Rows from block 9 of the encoder, named by matrix and row number. Rows with one number belong to one neuron. Each number is 128 + 32 x the weight over its row's rms, rounded and kept within 0 to 255. All counts start at 0. After the name is the row's rms in percent of the matrix's.
# fc1: MLP up (encoder.blocks.9.mlp.fc1.weight, 1152x384), inputs 77-153
# fc2: MLP down (encoder.blocks.9.mlp.fc2.weight, 384x1152, transposed), outputs 77-153
fc1.451 087 [ 60  96 106   6 176  94  64 102 117  96 178 182 152 121 124 189 167 150 168 128 100 112 130 106  81  70 138  95 169 102 173  97  85  61 178 112 129 105 102 122 126 204 111 114 137 157  82 110 146 111 135 202 120 125 125 178  92 128 117  91 216  99  98 156 149 126 140 108 171  70 163 211 121 118 146 123 179]
fc2.451 088 [150  95 136 140 153  75 141 116 100 112 126  93 159 145 124 154 113 147 140  60 145 107  94 109 141 214 150 107  96  63 100 192 125 159 167 167 208 135 129 117 136 152 123  88  92 122 111 155 117 175 146 142 100 106 136 207  94  92 136 115  92 160 167 155  90 118 154  77 137 186 123  79 141 140 129 118  89]
fc1.452 116 [177 169 133  99 137  87 135 130 155 102 186 146 113  93 146 116 137 192  97  75 129 104 113 155 128 102  20  64 129 171  56 131 153 216 146 176 147  99 113 162 174 131 178  96 163 152 128 208 150 133 131 153 125  80  91 126 141 137 216 175 138 119 100 123 131 189 120 115 187  94 142 114 136 175 136  90 112]
fc2.452 116 [107 113 143 159 147 141 115 126 107 128  54 118 156 176 156 106 136 154 173 113 162 125 144 135 122 156  86  84 128 148 100 124 106  62  80 141  95  79 121 127 151 135  95 139  74 186 125 137  52 191 122 127  59 100 160 188 130 179  81  86 108 113 127  93 106 140  82 145 131 122 115 114 210 136 105 132  68]
fc1.453 090 [136 143 134 140 172 124  96 147  46 149 154 174  86 175 126  84 125 129  84 166  84 161  61 175 106 115  93  63 139 149  58 170 134 130 158 124 143 100 130 165  92 123 168 184  98 140 136  93 184 153 140 136 172 208  91 139 134 138 114  87 192  88 111  83 163 126  95 102 118 135  80 197 139  97 114 232 118]
fc2.453 086 [ 52 173 126  43 159 244 130 138 135 125 149 155 119 120 143 189 145  98 139 130  97 104 191 179  87 158  88 116 142 119  99 115 111 147 146 131  94 102 165 122 125 133 117 137 136 106 131  68 153 127  61 156 151 120 138  91 157 105 143 156 122 134 141 136 111 158 156 139 173 149 136  97 112 136 104 153 126]
fc1.454 085 [169 140 127 150 167 128 105  63 163  55 172  86 142 190 200  78 147 129 135 154 121 135 171 115 153  89 172 156  77 186 151  96  85 113 203  98 133 106 140 164 120 136 119 125 143  93 133  96 104  95  80 126 131 191 172 154 135  93 133 187 151 127 132  98 124 164 130 151 124  98 137 137 136 152 129 143 137]
fc2.454 092 [126 120 138 143 105 153  91 159 127 142  28 102 139 138 136 116 137  72 169 202  99 115 101 168 156 120 112  87 133 106 208 151 140 148 132 149 125 108  88 117 104 115 172 101  70 143 118  98 170 117 114 118 137 180 147 127  74 117 170 118  73 108 105 174 163 125 126  61 114  76 103 175 130 109 193 151 186]
fc1.455 103 [114 133 139 190 129  38 140  80 151 179 167  75  92 115 157 109 125 100 129 104 167 118  66 133  98 170 132 144 149 105 154 140 123  89 117 128 120 142 122 174 150  91 159 155 141 172 151 102 103 120 131 167 124 104  91 132 142 176 176 132 107 109 176 145  70 138  91 109 105 168 148 164 140 188 111 173 159]
fc2.455 104 [111 102 151 209 174 172 139 127 112 121 195 164  76  48  96 150  55  38 145  67 157 176 139 126  91 112 127 139 154 127 171 114 121 177 134 111 152 101  64 123 107 132 115 144  85 153 121  95 158  51 145  80 105  96 136 125 117 121 123 160 149 167 134 154 157  87 132 159 126  94  83  71 109 108 162 127 150]
fc1.456 083 [147 148 133  93 118 172  86  99 131 165 129 178 141 117 115 113 143 104  84 141 145 140  78 117  75 175 140 150 125 139 213 103 154 128 160 139 102 113 112 124 117 174 142 125 146 190 169  88 141 122 166 110 148 111 184  46 159 160 120 125 140  64 103 105  65 103 107 139 115  93 138 169 147 187 145  77 109]
fc2.456 084 [135  87 112  81 103 126 132 121 147  93 126 123 120 130 160 127 102 147 196 184 104 167 101  62 135 145 121  84 120 118 182 106 136  69 196 169 144  93 101 140 167  61 121 109 114 144 109 112 128 118 189  73  63 114  97 129 110 124  94  65 121 109 118 140 110 168 135 161 150 107 197 162  96 188 176 140  82]
fc1.457 075 [142 136 113 123 114 171 152 141 119 170 112 127 232 147 117 154 162 156 140 139 111 133  64  85 131  96 130  79 162  95 205 169 125 104 150 188  76  99 142 137 137 216  79 167 175 127 114  88  90 104 116 136  83  98 106 108 127 168 137 163 106 116 133 101 178 132  94 122 107  79  96  74  97 129 101 149 115]
fc2.457 074 [124 136 117 147 111 187 119 191 103 136 109  90 128  61 167 118 149 115 151 136 130 136 134 146 127 180 149  85  89 114 148  86 143 171 137 111 100 158  77 148 128 134 206  87  51 199  99 112 153  75 126 104 127  84 150 120 111 217 122 127 113  73 165 178 163 129 148 139 138 141  71 157 150 142 144 148  78]
fc1.458 107 [110 130 126  92 153 154 106 128  84 136 121 133 167 110 152 148 116 130 129 131  66 103  84 125 160  83 238 124 133 156  73 160 158  88 110 168 151 112 159 149 145 116  84 215 100 118 157 105 116 196 118 103 144  89 134 131 180 181  86 110 181 123 144 112 174 124 127 135  69 109 106 116 183 133 119 158  69]
fc2.458 109 [127 163 166 125 208 138 115 151  83 160 137 140 160 139 126 177 119 128 134 190 204  98 130 156 126 152 113 102 123 156 132 136 106 159 140 125 113 169  71 113  74 104 113 174 134 142 189 110  92 151 132 140 125  93 156  95  96 140 145 159  69 176 204  57 100 152 158  84 113 106  80 137  70 166 133 165  95]
fc1.459 090 [133 158 151 105 133 177 135 118 130  81 119 119 169 185 139  87 163 164  96 123  49 106 138  97 219  80 141 101  94 202 122 133 163 197 100 140 134 131 121 163 133 173 120 138 123 122 145 104 240 137 144  64 222 126 120 137 144 149 169 165 117 123 160 115 169 160  86 129 161 148 130   5 184  76 172 161 117]
fc2.459 088 [131 111 111  79 111 178 134  95 106 128  90 131 161 120 138 103 175 164 104 121 152 155 142 117  98 152  92 140 102 164 121 198 111 180 160 183  89  81 118 162 116 174 156 134  57 105 154 106 140 139 117 138 133 184 135  86 101 115 107 180 137 133 150 147 177 167 125 124 156 162 140 128 182 156 136 113 158]
fc1.460 102 [ 93 102  89 151 161 104 181 132 122  96  94  58  98 120 114  39 180 134 127 156 117 102 184 147 108 114 131 197  69 134 117 169 110 143 147 113  65 142 130 108 111 175 137 163 113 163  98  97 156  94 149 107 129  93 129 150 154  93 133 115 140 145 187  91 126 151  61 128 123 139 185  87 111 185  63 120 161]
fc2.460 094 [ 78 176  56 175 123 126  82 124 103 102 122 100 125 139  90 181 166 121  92 154 147 110 170  81 102 104 149 146 111  79 128 181 130 132 146 200  64 165 102 109 126 156 145 113 123 185 144 105 113 121  52 123 131  56  89 137 147 105 153 108 137 156 125 128 126 123 122  87  73 151 122 127 124 195  95  89 184]
fc1.461 089 [177 109 116 147 132 157  86 177 146 124 132 148 149 109 151 136 190 154 157 110 151  90 146 146 104 146 133 154 129 138 136 141 148 194 126 162 181 127 116 209 126 118 181 105 104 122 133 142 117 130 153 123 148  75 130 129 148 153 180 178  97 116 151 121 126 147 111  75 126 118  91 156 133 108  41 138 156]
fc2.461 086 [ 87 118 112 171 169 136  57  95 143 104 110 141 151 108 106 114 119 127 143  94 145 147 152 164 139 124 119 163  81 141 112 133  99 131 109 175 118 127 113 139 137 158 166  64 144 108  89 148 121 103 166 193 129 206 118 139 141 112 149 146 167 147 128  78 186 126 122 101 131 101 159 172 134 193 140 185 165]
fc1.462 112 [140 126 153 115 114 143 148 164 131 178 153 174 157 113  87 151  98  71 178 181 167 155 138 185 139 105 136 113 167 142 189 159 105 146 140 150 152 107 162  97  42 113 129 158 140 204 105 127 110 133  79  75 128 127 117 119 160  96 113 117 120  82 149  71 167 128  99 172  82 165 147 155 167 148 126 116 146]
fc2.462 101 [ 97  96  90 138  94 114  74 178 135 121  98 165 125 170 170 116  80 148 105 195 107 174 126  92 129 106 103  17 138  60 123 145 193 118 144 137 101 177 121 144 104 102 124  50 137  91 175  93  73  90 132 112 123 134 157 123 122 148 110 125  93 130 139 161 173 115  61  69 135 111 133 162  83 135 109  95  85]
fc1.463 072 [110  91 145 177 120 138 194  99 107 163 126 117 141 117 107 118  89 151 108 121 168 153 156 129 131 129 162 100 112 164 136  90 103  97 107 102 180 104  88  83  80 149 132 176 102 113  68 136 158  76 122 141 131 165 104 121 175 113 195 182 138  45 167 118 129 125  90 125 118 152 109  85 152 156 111 185 103]
fc2.463 067 [ 69 124 127 139 130 141 147 118 153  80  93 123 140  35  89  99  80 108 101  99 142 116 151 145 190 114 116 149  90 155  75 116  88 194 124 158 111 102  70 102 114  93 122  67 137  97 106 141 127 129 115 137 147 118 119 107 118 139 152 141 133 162  61 130 120 160  89 143 167 180 173  91 140 123 133 121  56]
fc1.464 066 [152 143 118 115 105 162 143 144 124 132 133 181 134 127 113 164 120 147 175 166 166  98 123 129 162 151 155 149 151 159  92 167 163 113 188 137 140 114 134 186 112  91 133 118  76 147 153 161  98 133 150 158 106 165 177  80 167  81 170 112 109 102 104 179 133 113 116  98 122 119 146  98 135  93 165 168 198]
fc2.464 072 [191 161  55 123  71 166 127 188 143 183 212 142 145 165 128 160 122  80  86 112 101 108 115 142  72  90 156 131 137 131 130 145 137 132 134 132  88 171 138 137 153 171 127 140 116 143 140 119 139  98 135 176 118 156  88 120  90  83  78 115 114 132 107 149 101 137 181 147 119  87  64 117 133 123 131  84 194]
fc1.465 091 [159 150  82  75 107 153 136 150 143  98 130 132 172 139 125 105  72 170 107 116 178 118 113  88 113  95 128 121 136 128 103 125 103 102 141 116  92 227 117 155 153 142 151 111  96 161 170 115 152  94 167 146 130 201 138 118 122 105 105 158 137  86 160  62 138 139 132 126 123 190 129 183  83 142 157 166 119]
fc2.465 100 [151 146 129 106 142 154 115 198 147 183 146 103 104 181 186 114 118  73 120 107 129 111 168 115 106 180 192 151  91  42 121  69 129  77 121 145 171  87 147 110 133 106  70  77 117 157 139 133 184 118  89 146  79 108 158 186 102 146  98 131 124 113 127 110 113 193 106 200 170  89  98 144 114 213  69 152 142]
fc1.466 094 [123 110 191  83 141  92 118  83 173 137 121 103 133 158  69 127 142 148 152 145 135 160  91 145  81 172 159  99 185 163 132  63 144 101 133 138 117 117 108 100 159 115 167 178  86 135 100 139 114 128  33  55 105 151 144 146 124 192 150 114 114 132  98 123  61 124 153 128  81 155 128 172 152  99 119 198 120]
fc2.466 098 [140 122 104 148 116 129 132 160  90 135 130 103 100 101 126 139 187 134 123 105 153 120  92 152 114  92 103  72  64  63 190 155 136  64  92 108 119 154 135 173 103 197 113 143  64  92 167 134 131 106 169 116 144 105 159 196 138 125 103 111  65 152 111  61 134 100  59 119 123 101 142 160 101 134 138 145 164]
fc1.467 082 [103  84  92 115 142  97  74 162 164 114 173  93 115 159 134 114 110  90 145 118 142 123 103  88 100 157 102 101 133 140  61 137  98 134 157  73 120 156 142  82 114 134 176 106 113  68  97 110 146  83 104 116 144 110 116 102 100 102 138 124 147 120 196 142 144 126 181 140 186 152 143 181 130  90  95 108  87]
fc2.467 083 [113 118 135 148 138 113 119 115 125 121 121 103  82 125 130 169 147 117 124 127 160  85  97  95 107 103  63 160 145 189 143 120  86 141 120 105 150 112 116 121 177 118 103 145 118  92 179 163 132  65  92  85 190 169  89 114 131 167 145 166 115 126 136 118  91 100 149 169 169 101 111  45 158  70 145  98 125]
fc1.468 092 [116 194 114 141 111  93 134 114  47  46  87 141  75  95 119 219  95 126 147 121 146 151 104 107  73 118  99 163 164 125 173 112 148 154 169 118 111 142  84  97 115  92 142  70 100 124 149 100 123 165 151 144 143  78 182 151 197  95 137  86 133 108 147 179 114 126 166 114 137 120 107 145 139 179  96 115 129]
fc2.468 095 [ 69 102 148  84  79 184 181 167 129 163 152  86 153 166 155  69 154 145 116 110 134 120  86 122 124 102 180 132 152  92 140 136  94 125 125 101  96 103 102 128 114 134 100 113  99  80 175 129 176  94 181 100 134 130 125 105  83 170 160  99 131 126 186 156 133 170 116 131 133 162  84  95 140 110 145 181 113]
fc1.469 103 [108 138 141 176 112 103 119 108  97 139 126 142  55  51 113 133 161 152 149  99 133 129 145 108 113 115 154 139 127 168 195 121 125 114 158 102 107 166  97 107  88 108 105 127 129 125 133 155 153 131 108 136 127 161 131 119 142 161  96 148 132  85 104  98 137 105 139  91 138 104 109 105  51 121 148  94 126]
fc2.469 099 [160 167 137 110 139 150 144 152 137 147 143 110 151 136 146 148 138 127 143 122 190 146 131  68 171 168 159 131 127 207 110  99 121  68 177 160 160 130 150  95 118  35 158  40 113 129 138 153  77 138 131 134 140  66 111  98 145 105 108 134  59 134 182 169 154  87 162 152 114 136 134 136 123 128 105 127 127]
fc1.470 133 [ 81 118 103 108 119 119 115 132  68 166 101 124 120 134 107 151 142 159  87 148  92 146 163 207 132 139 121 121 133 110 152 121  91 121 127 146 154 106 145 164  91 112 161 153 107 125 119 132 137 181 159 116 112 153 151  96  78  96 103 147 162 129 167  78  75 124 103 120  64 195  76  88 129 122 138 148 112]
fc2.470 122 [131 139 117 132 129 114 104 131 161  84 187 108 134  86 110 161 156 101 157 112 154 174 113 152 104  63  88 115  77  65 123 108 134  91 166 155 131  72 139 133 164 126 112  73 168  97 124 163 113 129 103 161 128  88 115 144 101 106 162  89 139  41 100 106 111 141 144 150 153 164 129 118 128  89 172 147 142]
fc1.471 111 [159 155 138 139  66 113 148 162 124 141 135 108 117 147 145  75 100 159 103  99 121 136 122 134 116 108 105 149 183 117 107 134 191  80 181  92 168  95  94 171 161 123  48 108 151 121 118 101 122 110 171 118 139 111 183 158 118  72 152 134 129 149 151 164 158 143 121  91 123 138 110 131 108 200 127 172 133]
fc2.471 112 [ 91  73 111 108  96  96 125  88 134 111  98 148 121 143 164 145 124 108 160 145 135 122  85 188 101  74 151 129 110  89 101 120 118 112 159 112  92  64 196 126 118 116 132 128 104  85  94  84 156  89 140 106 111 136 194 137 115 103 141 141  79 193 113 162 184 160 134  97 112 101 189 161 161 121 177 137  88]
fc1.472 069 [143 125  70 160 139 169 104 130 172 155 144 118 102 140 116 162 119 131 116 124 101  61  93 121 136 114 130 137 168  86  97  90 129 129  59 147 175  85 128 186 122 110  94 157 124 185 132 131 123 139 104  99  41 177 124 124 137 136  94 136 138 122  87 140 113 128 158 161 155 156 189 163 162  93 127 186 116]
fc2.472 071 [136 168 127 117 109 131 150 146  84 123 119 118 106 108  96 133 201  97 177 122 109  96 119 126 138 136 134 148 132 117 148 105 155 128 128  87 113  93 153 139 108 165 114  94 125 100  89 132 107 134 129 177 146  87 171  76 107 198  89 115 160 112 141 150 133 134 194 102 136  83 145  92 139 151 139 113 169]
fc1.473 099 [103  71 118 124 124 175 155  88  48 186 134 178 151 134 154 141  99 192 129 122 120 147  58 134 130 170 159  87 101 141 101 200 152 120 158  85 117  93 120 142 156 130  88 168 122 120 163 114 149 128  53 151 111 120 140 164 112  94 180 138 123 165 157 141 106 150 102  97 174 122  87 169 103 115 120 190 120]
fc2.473 110 [124  67  88 156 155 172 142 130 126  88 138 151 110 140 133 133  84 137 162 155 152 102 121 160 150 102 143 135 150 167 160 103 151 177 150 109 136 192 136 163 120 158  98  92 151 113 177 105 167 121 135 152 169 138 127 108 125 107  76 153 110 128 129 121 104 168 152  91 158 168 109  86 152  98 110 182 142]
fc1.474 065 [119  64 157 107 191 103 159 149 123 118 122 139 142  88 137 119  90 215 105 107 126 184 177 171 113 171 144 131 197 140 144 186 113 162 176  79 100 110 139  68 144  66 139 110 122 124  62 141 102 117  98 120 123 132 230 148  83 122 135 160  80  82 124 119 160 139 142 101 136 129 173 174 123 128 126 100 158]
fc2.474 065 [123 124 167 101 119  74 122 106 122 135 141 132 142  97 175 100 165 154  96 132 124 104 108 133 114 127 148 187 131 167 102 104 168 147 180 133 148 109 161 150 135 164 155 115 163 134 133 105 151 141 159 142 159  78 101 157 172 129 129 161 103 159 132 122 124  99 104 178 134 189 107 164  73 150  68  89 117]
fc1.475 106 [153 150 197  81  77  85 165 153 178 121 146  87 192 164 116 155 131 193 134 162 150  63  78 118 128 118 152 120 132 107 126 143 157 148  97  85 133 175  75 134  88 127 103 160 166 152 151 116  99 121 101 122 189 189 175 106  93 114 162 236 133  91  96 150 136 146 152  58  95 171  91 104  87 109 161 155 123]
fc2.475 110 [104 164 155 114 165 138 119 125 121 113 142 116 155 191  69  85 116 117  73 108 112 161 113 151 110 184 124  55 189 127 113 133 106 112 122 132 142 139  78 117  59 119 173 133 163 118 145  84 175 134 133 105 133 121 146 126 143 118 154 142 169 127 137 102 181 156  79 161 124 126 109 127  87 157 110 106  74]
fc1.476 094 [126 140 148 121  94 163 125 131 194 104  81 102 136 158  64  84 169 111 151 146 102 143 121  99 149 139 140 146  96 151 139 123 143 111 144 135  80 111 144 102  82 133 179  89  96 111  73 124 175 137 150  66  61 121 168 137 135 171 134 125 139  99 132  90 123 131 154 147 174 202 112 160 145 178 197 133 146]
fc2.476 092 [140 116 101 150  79 142  80  83 143 163 157 114 110 109  46 135 112 120 141  98  92 160 136 103  69 154 139 177 117 188 168  79 108 120 106  55 131  97 137  72 147 151 156 154 152 106 119 121 123 123 105 111 122 115  95 155 169 121 145 206 133 152 112  86 135 128 110 107 138 152 121 144 179 163  89 111 187]
fc1.477 080 [127 157 227 145  56 129 125 125 136 110  92 146 134 117 120 111 139 115 135 134  90  84 183  59  94 170 133 135 136 131 154 122 131 100 129  81 172 155 146 138 150 145 152 103 130 110 117  91 140 122  91 114 120  98 152 161  91 116  87 128 118 130  89 159 182 166 163 121 121 159 127  68 113 121 134 101 144]
fc2.477 078 [111  98 167 133 116 166 127  97  95 112  50 173  96 101 173 134 103 136 112  93 124 154 126 113 143  82  93 112 136 102 153 118 131  89 120 101 121 167 167 116 146  86  69 116 143 124 154 178 110 116  93 180 156 121  96 118 121 147 147 163  85 103 111 179 124 172 133 150 122 110 153 142 178 159 129 126 143]
fc1.478 122 [127 143  63  79 140  89 119 147 142 112 124  48 175 129 110 133 178 112  87 136 110 157 119  48 103  12 123 114 117 149 119  59  97 120 128 129  95 143 145 170 143 137 129 100  97 128 104 106 121 111  89 125 146 130 160 112 159 146 105  86 124 143 105 104 164 137 121 169 159 148 109 114 125 139 105 169 126]
fc2.478 123 [121 138 158  79 119 102 165  75 127  91 112 135 150 129  85  70 115 209  85 103 164 150  80  80 116 134 127 127 193 114 173 125 151 154 110 126 161 150 101 137  52 103 110 179  82 120  81 119 165 130 184 113 117  91 123 107 155 160 162 150 113  70 126 161  71 117  93  76 168 123 118 110 127 174 103 171 117]
fc1.479 098 [164 119  59  90 126 141 173 158 141 127  76  74  81 184 144  90 122 131 168 119  70 136 174 160 136 154  86 125 106 166 123 124 128 158 144  76 112 135 114 113 108 199 172 158 176 185 126 192 131 127  95 179 111 129  91 173  81 125 137 173  96 140 165 165 109 116 158  56 150  52 145  88 135 146 165 129 125]
fc2.479 100 [128  78 170 136 158 149 148 117 125 109 140  97 144 143  69 171 147 135 171  95  93 133 123 135 114 177 129  61 128 152 168 192  88  88 132 125 142  79  80  50  89 164 105 144 151 132 109  94 147 128 110 195 173 150 117 142 148 177 141 148 104 158 118 127 103 171 148 109 134 137  96 147 154 206 202 137 119]
fc1.480 074 [170  98  55  60 182 130 125 148 170 190  79 134 173 133 147 193 142  98 129 121 132 139 130 105 124 146 154 149  98 133  77 105 189 121 188 124  84 149 129 104 142 112 109 162 127 105 151 119 140 136 119 151 118 105 116 111 158 143 144 128 136  96  92 104 120 127 173 114 173 111 144  97  98 176 143 113  97]
fc2.480 087 [155 141 100 162 152  61 104  84 146 123 132  89 120 122 130  71 152 153 110 157 144 129 197 109 108 111 155  99 104 133 122 151 157 134 126 159 117 170 137 108 150 134 129 131  80  73 158 196 143 139 152 125 139 144 103 170 205 104  90 208  93 129 142  66 144 141 104 172 158  98 135  94 142  66  98  93 169]
fc1.481 101 [121 119  60 124 169 135 187 121  86 158 152 113 146 173  88  66 117  80 161  75 107 152  68 120 113  90 115 180 100  91 117 126 140 144 132 104 114 123 142 128 111 142 137  88 124 176  94 181 122 142 144 118 148 133 111 153 129 164 119  98  89 175 142 160 103 180 113 116  98 156 130 137 120 179  99 147 175]
fc2.481 101 [191 110  67 128 112 120 138 134 160 115 154  91 136 130 100 195 129 109 143 116 115 139 122 218 123 191  36 165 117  92  82  98 137 167 101 129 112 149 162 158 124 107 160 152 125 108 138  98 113 148 158 123  98  84 134 162 119  87 138 116 151 172 142 117 195  99 114 139 136 119 139 142 104 171 141 139 156]
fc1.482 105 [120 153 132 149 125 152 163 115 131 166 107  98 162 150 129 112 164 139 130 128  93 136 169 130 152 147  84 182  73 187  77 204 144 109 158  96 126  93 136 134  90 106 173 151 121 153  90 155 111 141  25 124 160 136 152 151 100  66 127 127 132 112 137 148  63 116 122 125  91 144 188 126  60 152 136 130 112]
fc2.482 102 [133 117 120 123 175  78 124 171 175 152 131  71 125 136 156 133 103  76 125  96 126 110  99 186 143 163 116 171  69 158 144 136 181  88 112 158 121 143 117 108 194 121 140 154  68 139 105 165 167 100 115 132 157  92 105 118  60  67 160 137 135 156 113 100 109  55 168 189 142 115 126  95 124 150 126 136 187]
fc1.483 072 [172 140  77 162 100 121  73 148 139 166  69 123 103  80 121 198 130 163  85 143 132 104 106  69 116 145 107  97  55 117  83 134 188 168 124 149  50 172 155 119 109 111 168 164 104 173  75 131 131 112 158 172 111 150  78 147 185 144 189 114  90 130 133 131 130 153  73  78 106  97  85 127 109  89 164 101 114]
fc2.483 067 [108 125 148 145  80 116  78  86 145 175 164  89 184  85 193 115 130 119 142 138 178 127 108 100  75 145 110 172 112 107 169  94 147  88 137 172 200  86 146 174 112 112 104 134 154 209 185 124  93 214 109 118 126 104 100 154 144 100 108 121 189 119 122 150 161 135 175 172 132 129 182  93 146 182  76  99 195]
fc1.484 109 [ 95  74  93 136 177 125  98 139  89 121 129 102 175 141 176 106 130 136 105 117 100 141 145 138 140 133  93 140 126 161 120 148 144 122 129 112  84 110 146  50  95 164 147  69 142 138 150 139 122 193 116 194 114 110 166  63 142 180 166 140 132 171 170  26 100 158 123 165 121 151 138 105 155  78  99  64 125]
fc2.484 105 [ 95 151 174 131 207 116 157 117 166 131 121 149 183 118 109 159 156 184 201  92 113 116  93 127 112 162  98 123 120 139 176  83 162 151 179 162  91 151 135 136  58 160 151 118 125 108 138 132 145 141  70 159  73 116 145 141 120 199 115 163 137 160  99 124 114  82 107 132 163 188  79 124 163 209  96 103 106]
fc1.485 096 [111 118 118 105 142 203 156 155 115 200 146  83 170 164 158  75 102 113 126 102 164 123 131 158  92 149 114  67 139 171 113  99 182 109 212  79  93 116 129 175 152  91 170  80 117  99 173  92  73 127 177 100 146 144 100  98 109 115 170 124 208  89 185 184 129 105 141 108 108 117  87  77 208  64 157 137 122]
fc2.485 096 [104  96 122 142 104 135 144 166 113 129 128 126 135 133 156  59 139 113 112 127 114 129 124 172 120 154 114 140  68 131  83 118 108 179 103 102  86 121 143  79  76 175 161 100 105 139 125 137  87 143 113  92 166 158 103 105 125  85  65 193 131  79 132 124 131 162  88 151  74 163 163 127 141  73 145  95 149]
fc1.486 091 [163 107 120 145 142  98 138  71  93 133 121 125 209 144  92 133 135 146 169 122  85 116 157  92 111 142 154 117 109 121 117  94 104  79 180 107  91 135  91 122 151 112 121 150 148 152 116 118  81  99  93 105  88 123 117  74 106 161 191  58 114  95 166  77 110  74 167 143 192 146  85 133 138  32 186 156 125]
fc2.486 099 [ 58 130 106 186 131 132 106 120  86 142 106 129 134  83 139 142 174 134  91  97 158  46 148 147 149 202 131 123 200  94 164 142 113 102  74 131 103 144 169 183 118  99 111 120 135 163 115 128 141 135 157 106 168 135  85 170 121  99 124 113 140 147 114 130  99 127 108 101 103 165  63 122 145 165 128 142 116]
fc1.487 086 [133 109  91 105 129 122 119 120 126 161 166 101 108 117  69 156 129 136  70 137 127 147 128 146 127  86 158 101 126  92 128 135 121 205 104 181  95 141 183 126 188 103 114  95 129 140 128 109 100 107 143 151 138  91 121 111 158 171  52 100 120 163 141 133  99 146 141 117 134 117 157 109  97 148 151  95 126]
fc2.487 083 [125 142 115  99 128  75 124  84 147 127  99 109  66 101 180  58  67 115 108 137 141 192 132 207 146 122 160  63 157 136 151 127 110  94 165 170 175 163 160 150 148 117 208 139 140 106  94 167 145 135 146 115 110 105 140 140 116  58 109 172 143 128 105 117 142 106  80 113 133 220 177  91  98  49  77  80 136]
fc1.488 102 [ 65 183 133 163 129 136  66 150  91 113  86  85 126 139 181 148 150 149 176 108  98 164 151 110 116  82 153 156 147 111 145  78  90 176 128 182 121  93 174 171 151 107  67  96 127  99 178 146 107 146 105 140  96  82 149  98 108  80 109 143  81 126 141 106 128 125  83 144  69 144 132 156 139  93 138 150 105]
fc2.488 104 [185 122 187 155 116 124 110 149  97 143  96 173 173 101  78 156  91 104 143 175  93  83 203 107 112 116 100 156  92 191 108 173 148 143 123 107 103 115 114 154  90 193  84 141  94 109  99 113 124  89 124 172 144 125 149 114 152 183 140 117 154 143 114 135 173 117 126  78 163 119  79 170  79 146 122 143 167]
fc1.489 089 [198 125  93 121 140 111 136 132 106 115 101 101 122 124 127 151 107  57 111 113 150 100 159 119 191 132 114 188 108  90 164 117 143 132 133 173 173 192 153  33 108 110 162 159 140 157  75 102  69 108 114  98 178 127 143 120 125 139 166 153 154  93 147 123 125  76 117 131  89 105 106 155 100 158 107  63 101]
fc2.489 089 [167  92 192 141 122  93 122 123 150 116 108 122 100  86 122  96 140 116 118 115 148  85 109 126 154 119 156 103 144 155 138  98 119 120 134 143  86 172 138  92 168 153 122 103  59 171 121 124 142 124 131 112  97 104 170 126 150 134  84 172 127 109 131 170 179 107 119 208 142 114 148 161 167 137 144 116 143]
fc1.490 062 [125 127 102 102 157 144 132 135 118 159 107  99 122 143 122 160 185 159  85  93 116 122 212 132 168  85 125 125  90 114 130 118 132 125 146 195 117 133 158 144 141 142 119 132  93 126 152 111 134 106 177 156 146  94 132 187  64 121  83 141 137 143  98 134 131  99  53 125 183 119 137  87 153 106 134  44 138]
fc2.490 068 [134 114 153 129 141  84 186 152 122 117 206 150 105  73  53 103  89  98 115 123 179 101  97 187  70 124 117 147 155 117 168 127 149  67 139 159 156 171 124 150 134  71  97 134 130 117  84 145 130 108 121 112  73 117 176 140  64 132 160 147  88 141 160 113 128 136 100 120 107 153 154 122 140 150 160  55 140]
fc1.491 103 [ 88 158 130 165 109 122 101 114 138 115 116 127 146  89  45  86 145 115 159 110 108 127 123  88 110 147 128 148 171 102 125 120 142  90 107  59 147 150 141 211 146 118 160 112 133  95 131 128 154 136 107  91 137 130 112 192 180 195 146 128  92 119 144 152 134 139  65 156 156 127 200 136 141  94 182 145  81]
fc2.491 107 [204  91 201  60 112 133 101 122  95 121 125 140  89 126 161 147 113 123 125 168  70 126 114  67  57 183 100 108 141 104 134 158 115  82 103 141 129 129 123 175 131  95 127 163 100 127 113 146 144 119 132  52 134 149 142 146  98 136 163 178 151 117  88 150 102 183 117 103 101 124 148  89 134  84  96 118 117]
fc1.492 082 [107  65 148 125 152  96 122  95 103 112 171 114 153  90 111 176 155 100  82  83 169 104  79 130 106 147 171 125 107 104  99 106  85 163 109 156 104 125 105 124 149 125 113 157  95 101  66 105  81  82 151  98 161 143  84 134 150 150 135 157  66 138 209 123 169 148 136 181 142 157  80 122 150  60 107 162 150]
fc2.492 080 [168 130  87 182 110 130  44 100 185 155 156 108 125 145 166  80 114 136  76 174 137  99 141 106  94 158  98 147 161 186 128 114 123 100 111 116 115 111 138 125 112 155  84 164 152 102 159 121  16 137 149  99 113 170  72 178  71 120 156 134 196  69 193  80 139 149  89 148 111  90 141 133  96 116  75 130 150]
fc1.493 126 [154 125 172 125 191 116 133  97 130 100 112 147 129 153 125 146 126  97 109 120 129 203 132 191 142 123 156 136 153 116 136 100  92 139 179  65 152  81  84 113  83 103 167 193 157 147 125 170 124 115 118 164 169 149 169 150  98 134 112 156 148 152 127 138 119 112 144 132 128 109 145  71 189 125 150 139 131]
fc2.493 122 [172 144 147  94 106  82 139 129 109 108  87 103 109 184  77 106 178 165 157  67 157 123 116 127  94  77 124 146  99 124 114  22  99  80  98 163 151 122 118  82  88 153 117  97 109 208 139  95 128 144 156 118 123 105  79 119  74 135 143 122 142 170 114 142 110 130  83 162 152 107 181 157  99 131 153 107 142]
fc1.494 098 [130  98 109 135 125  67 127 117 161 148 113 117 164 156 148  96 184 130 122 171 174  82 183  80 115 158  81  76 113  83 132 106 128 112 150 141 101 119 118 157 104  56 109 190 162  96 115 129 177 128  86 130 163 116 152 133 114  84 179  88 111 108 118 206  96 127  90 147 163 138 157 136 144  90 145 181 105]
fc2.494 096 [104 132  91 110 143 178 112 150  95 114  96 159 101 176 108 110  75 176 121 111 106 145 161 124 181 144 135 166  67 140 104 116 134 150  63 175  96 144 147 126 148 135 126 151  59 189 119 226 164 125 157 172  79 121 165 152 169  96 168 138 151 131 156  85  43 131 175  83  91 134 126 152 199 140 153 140 128]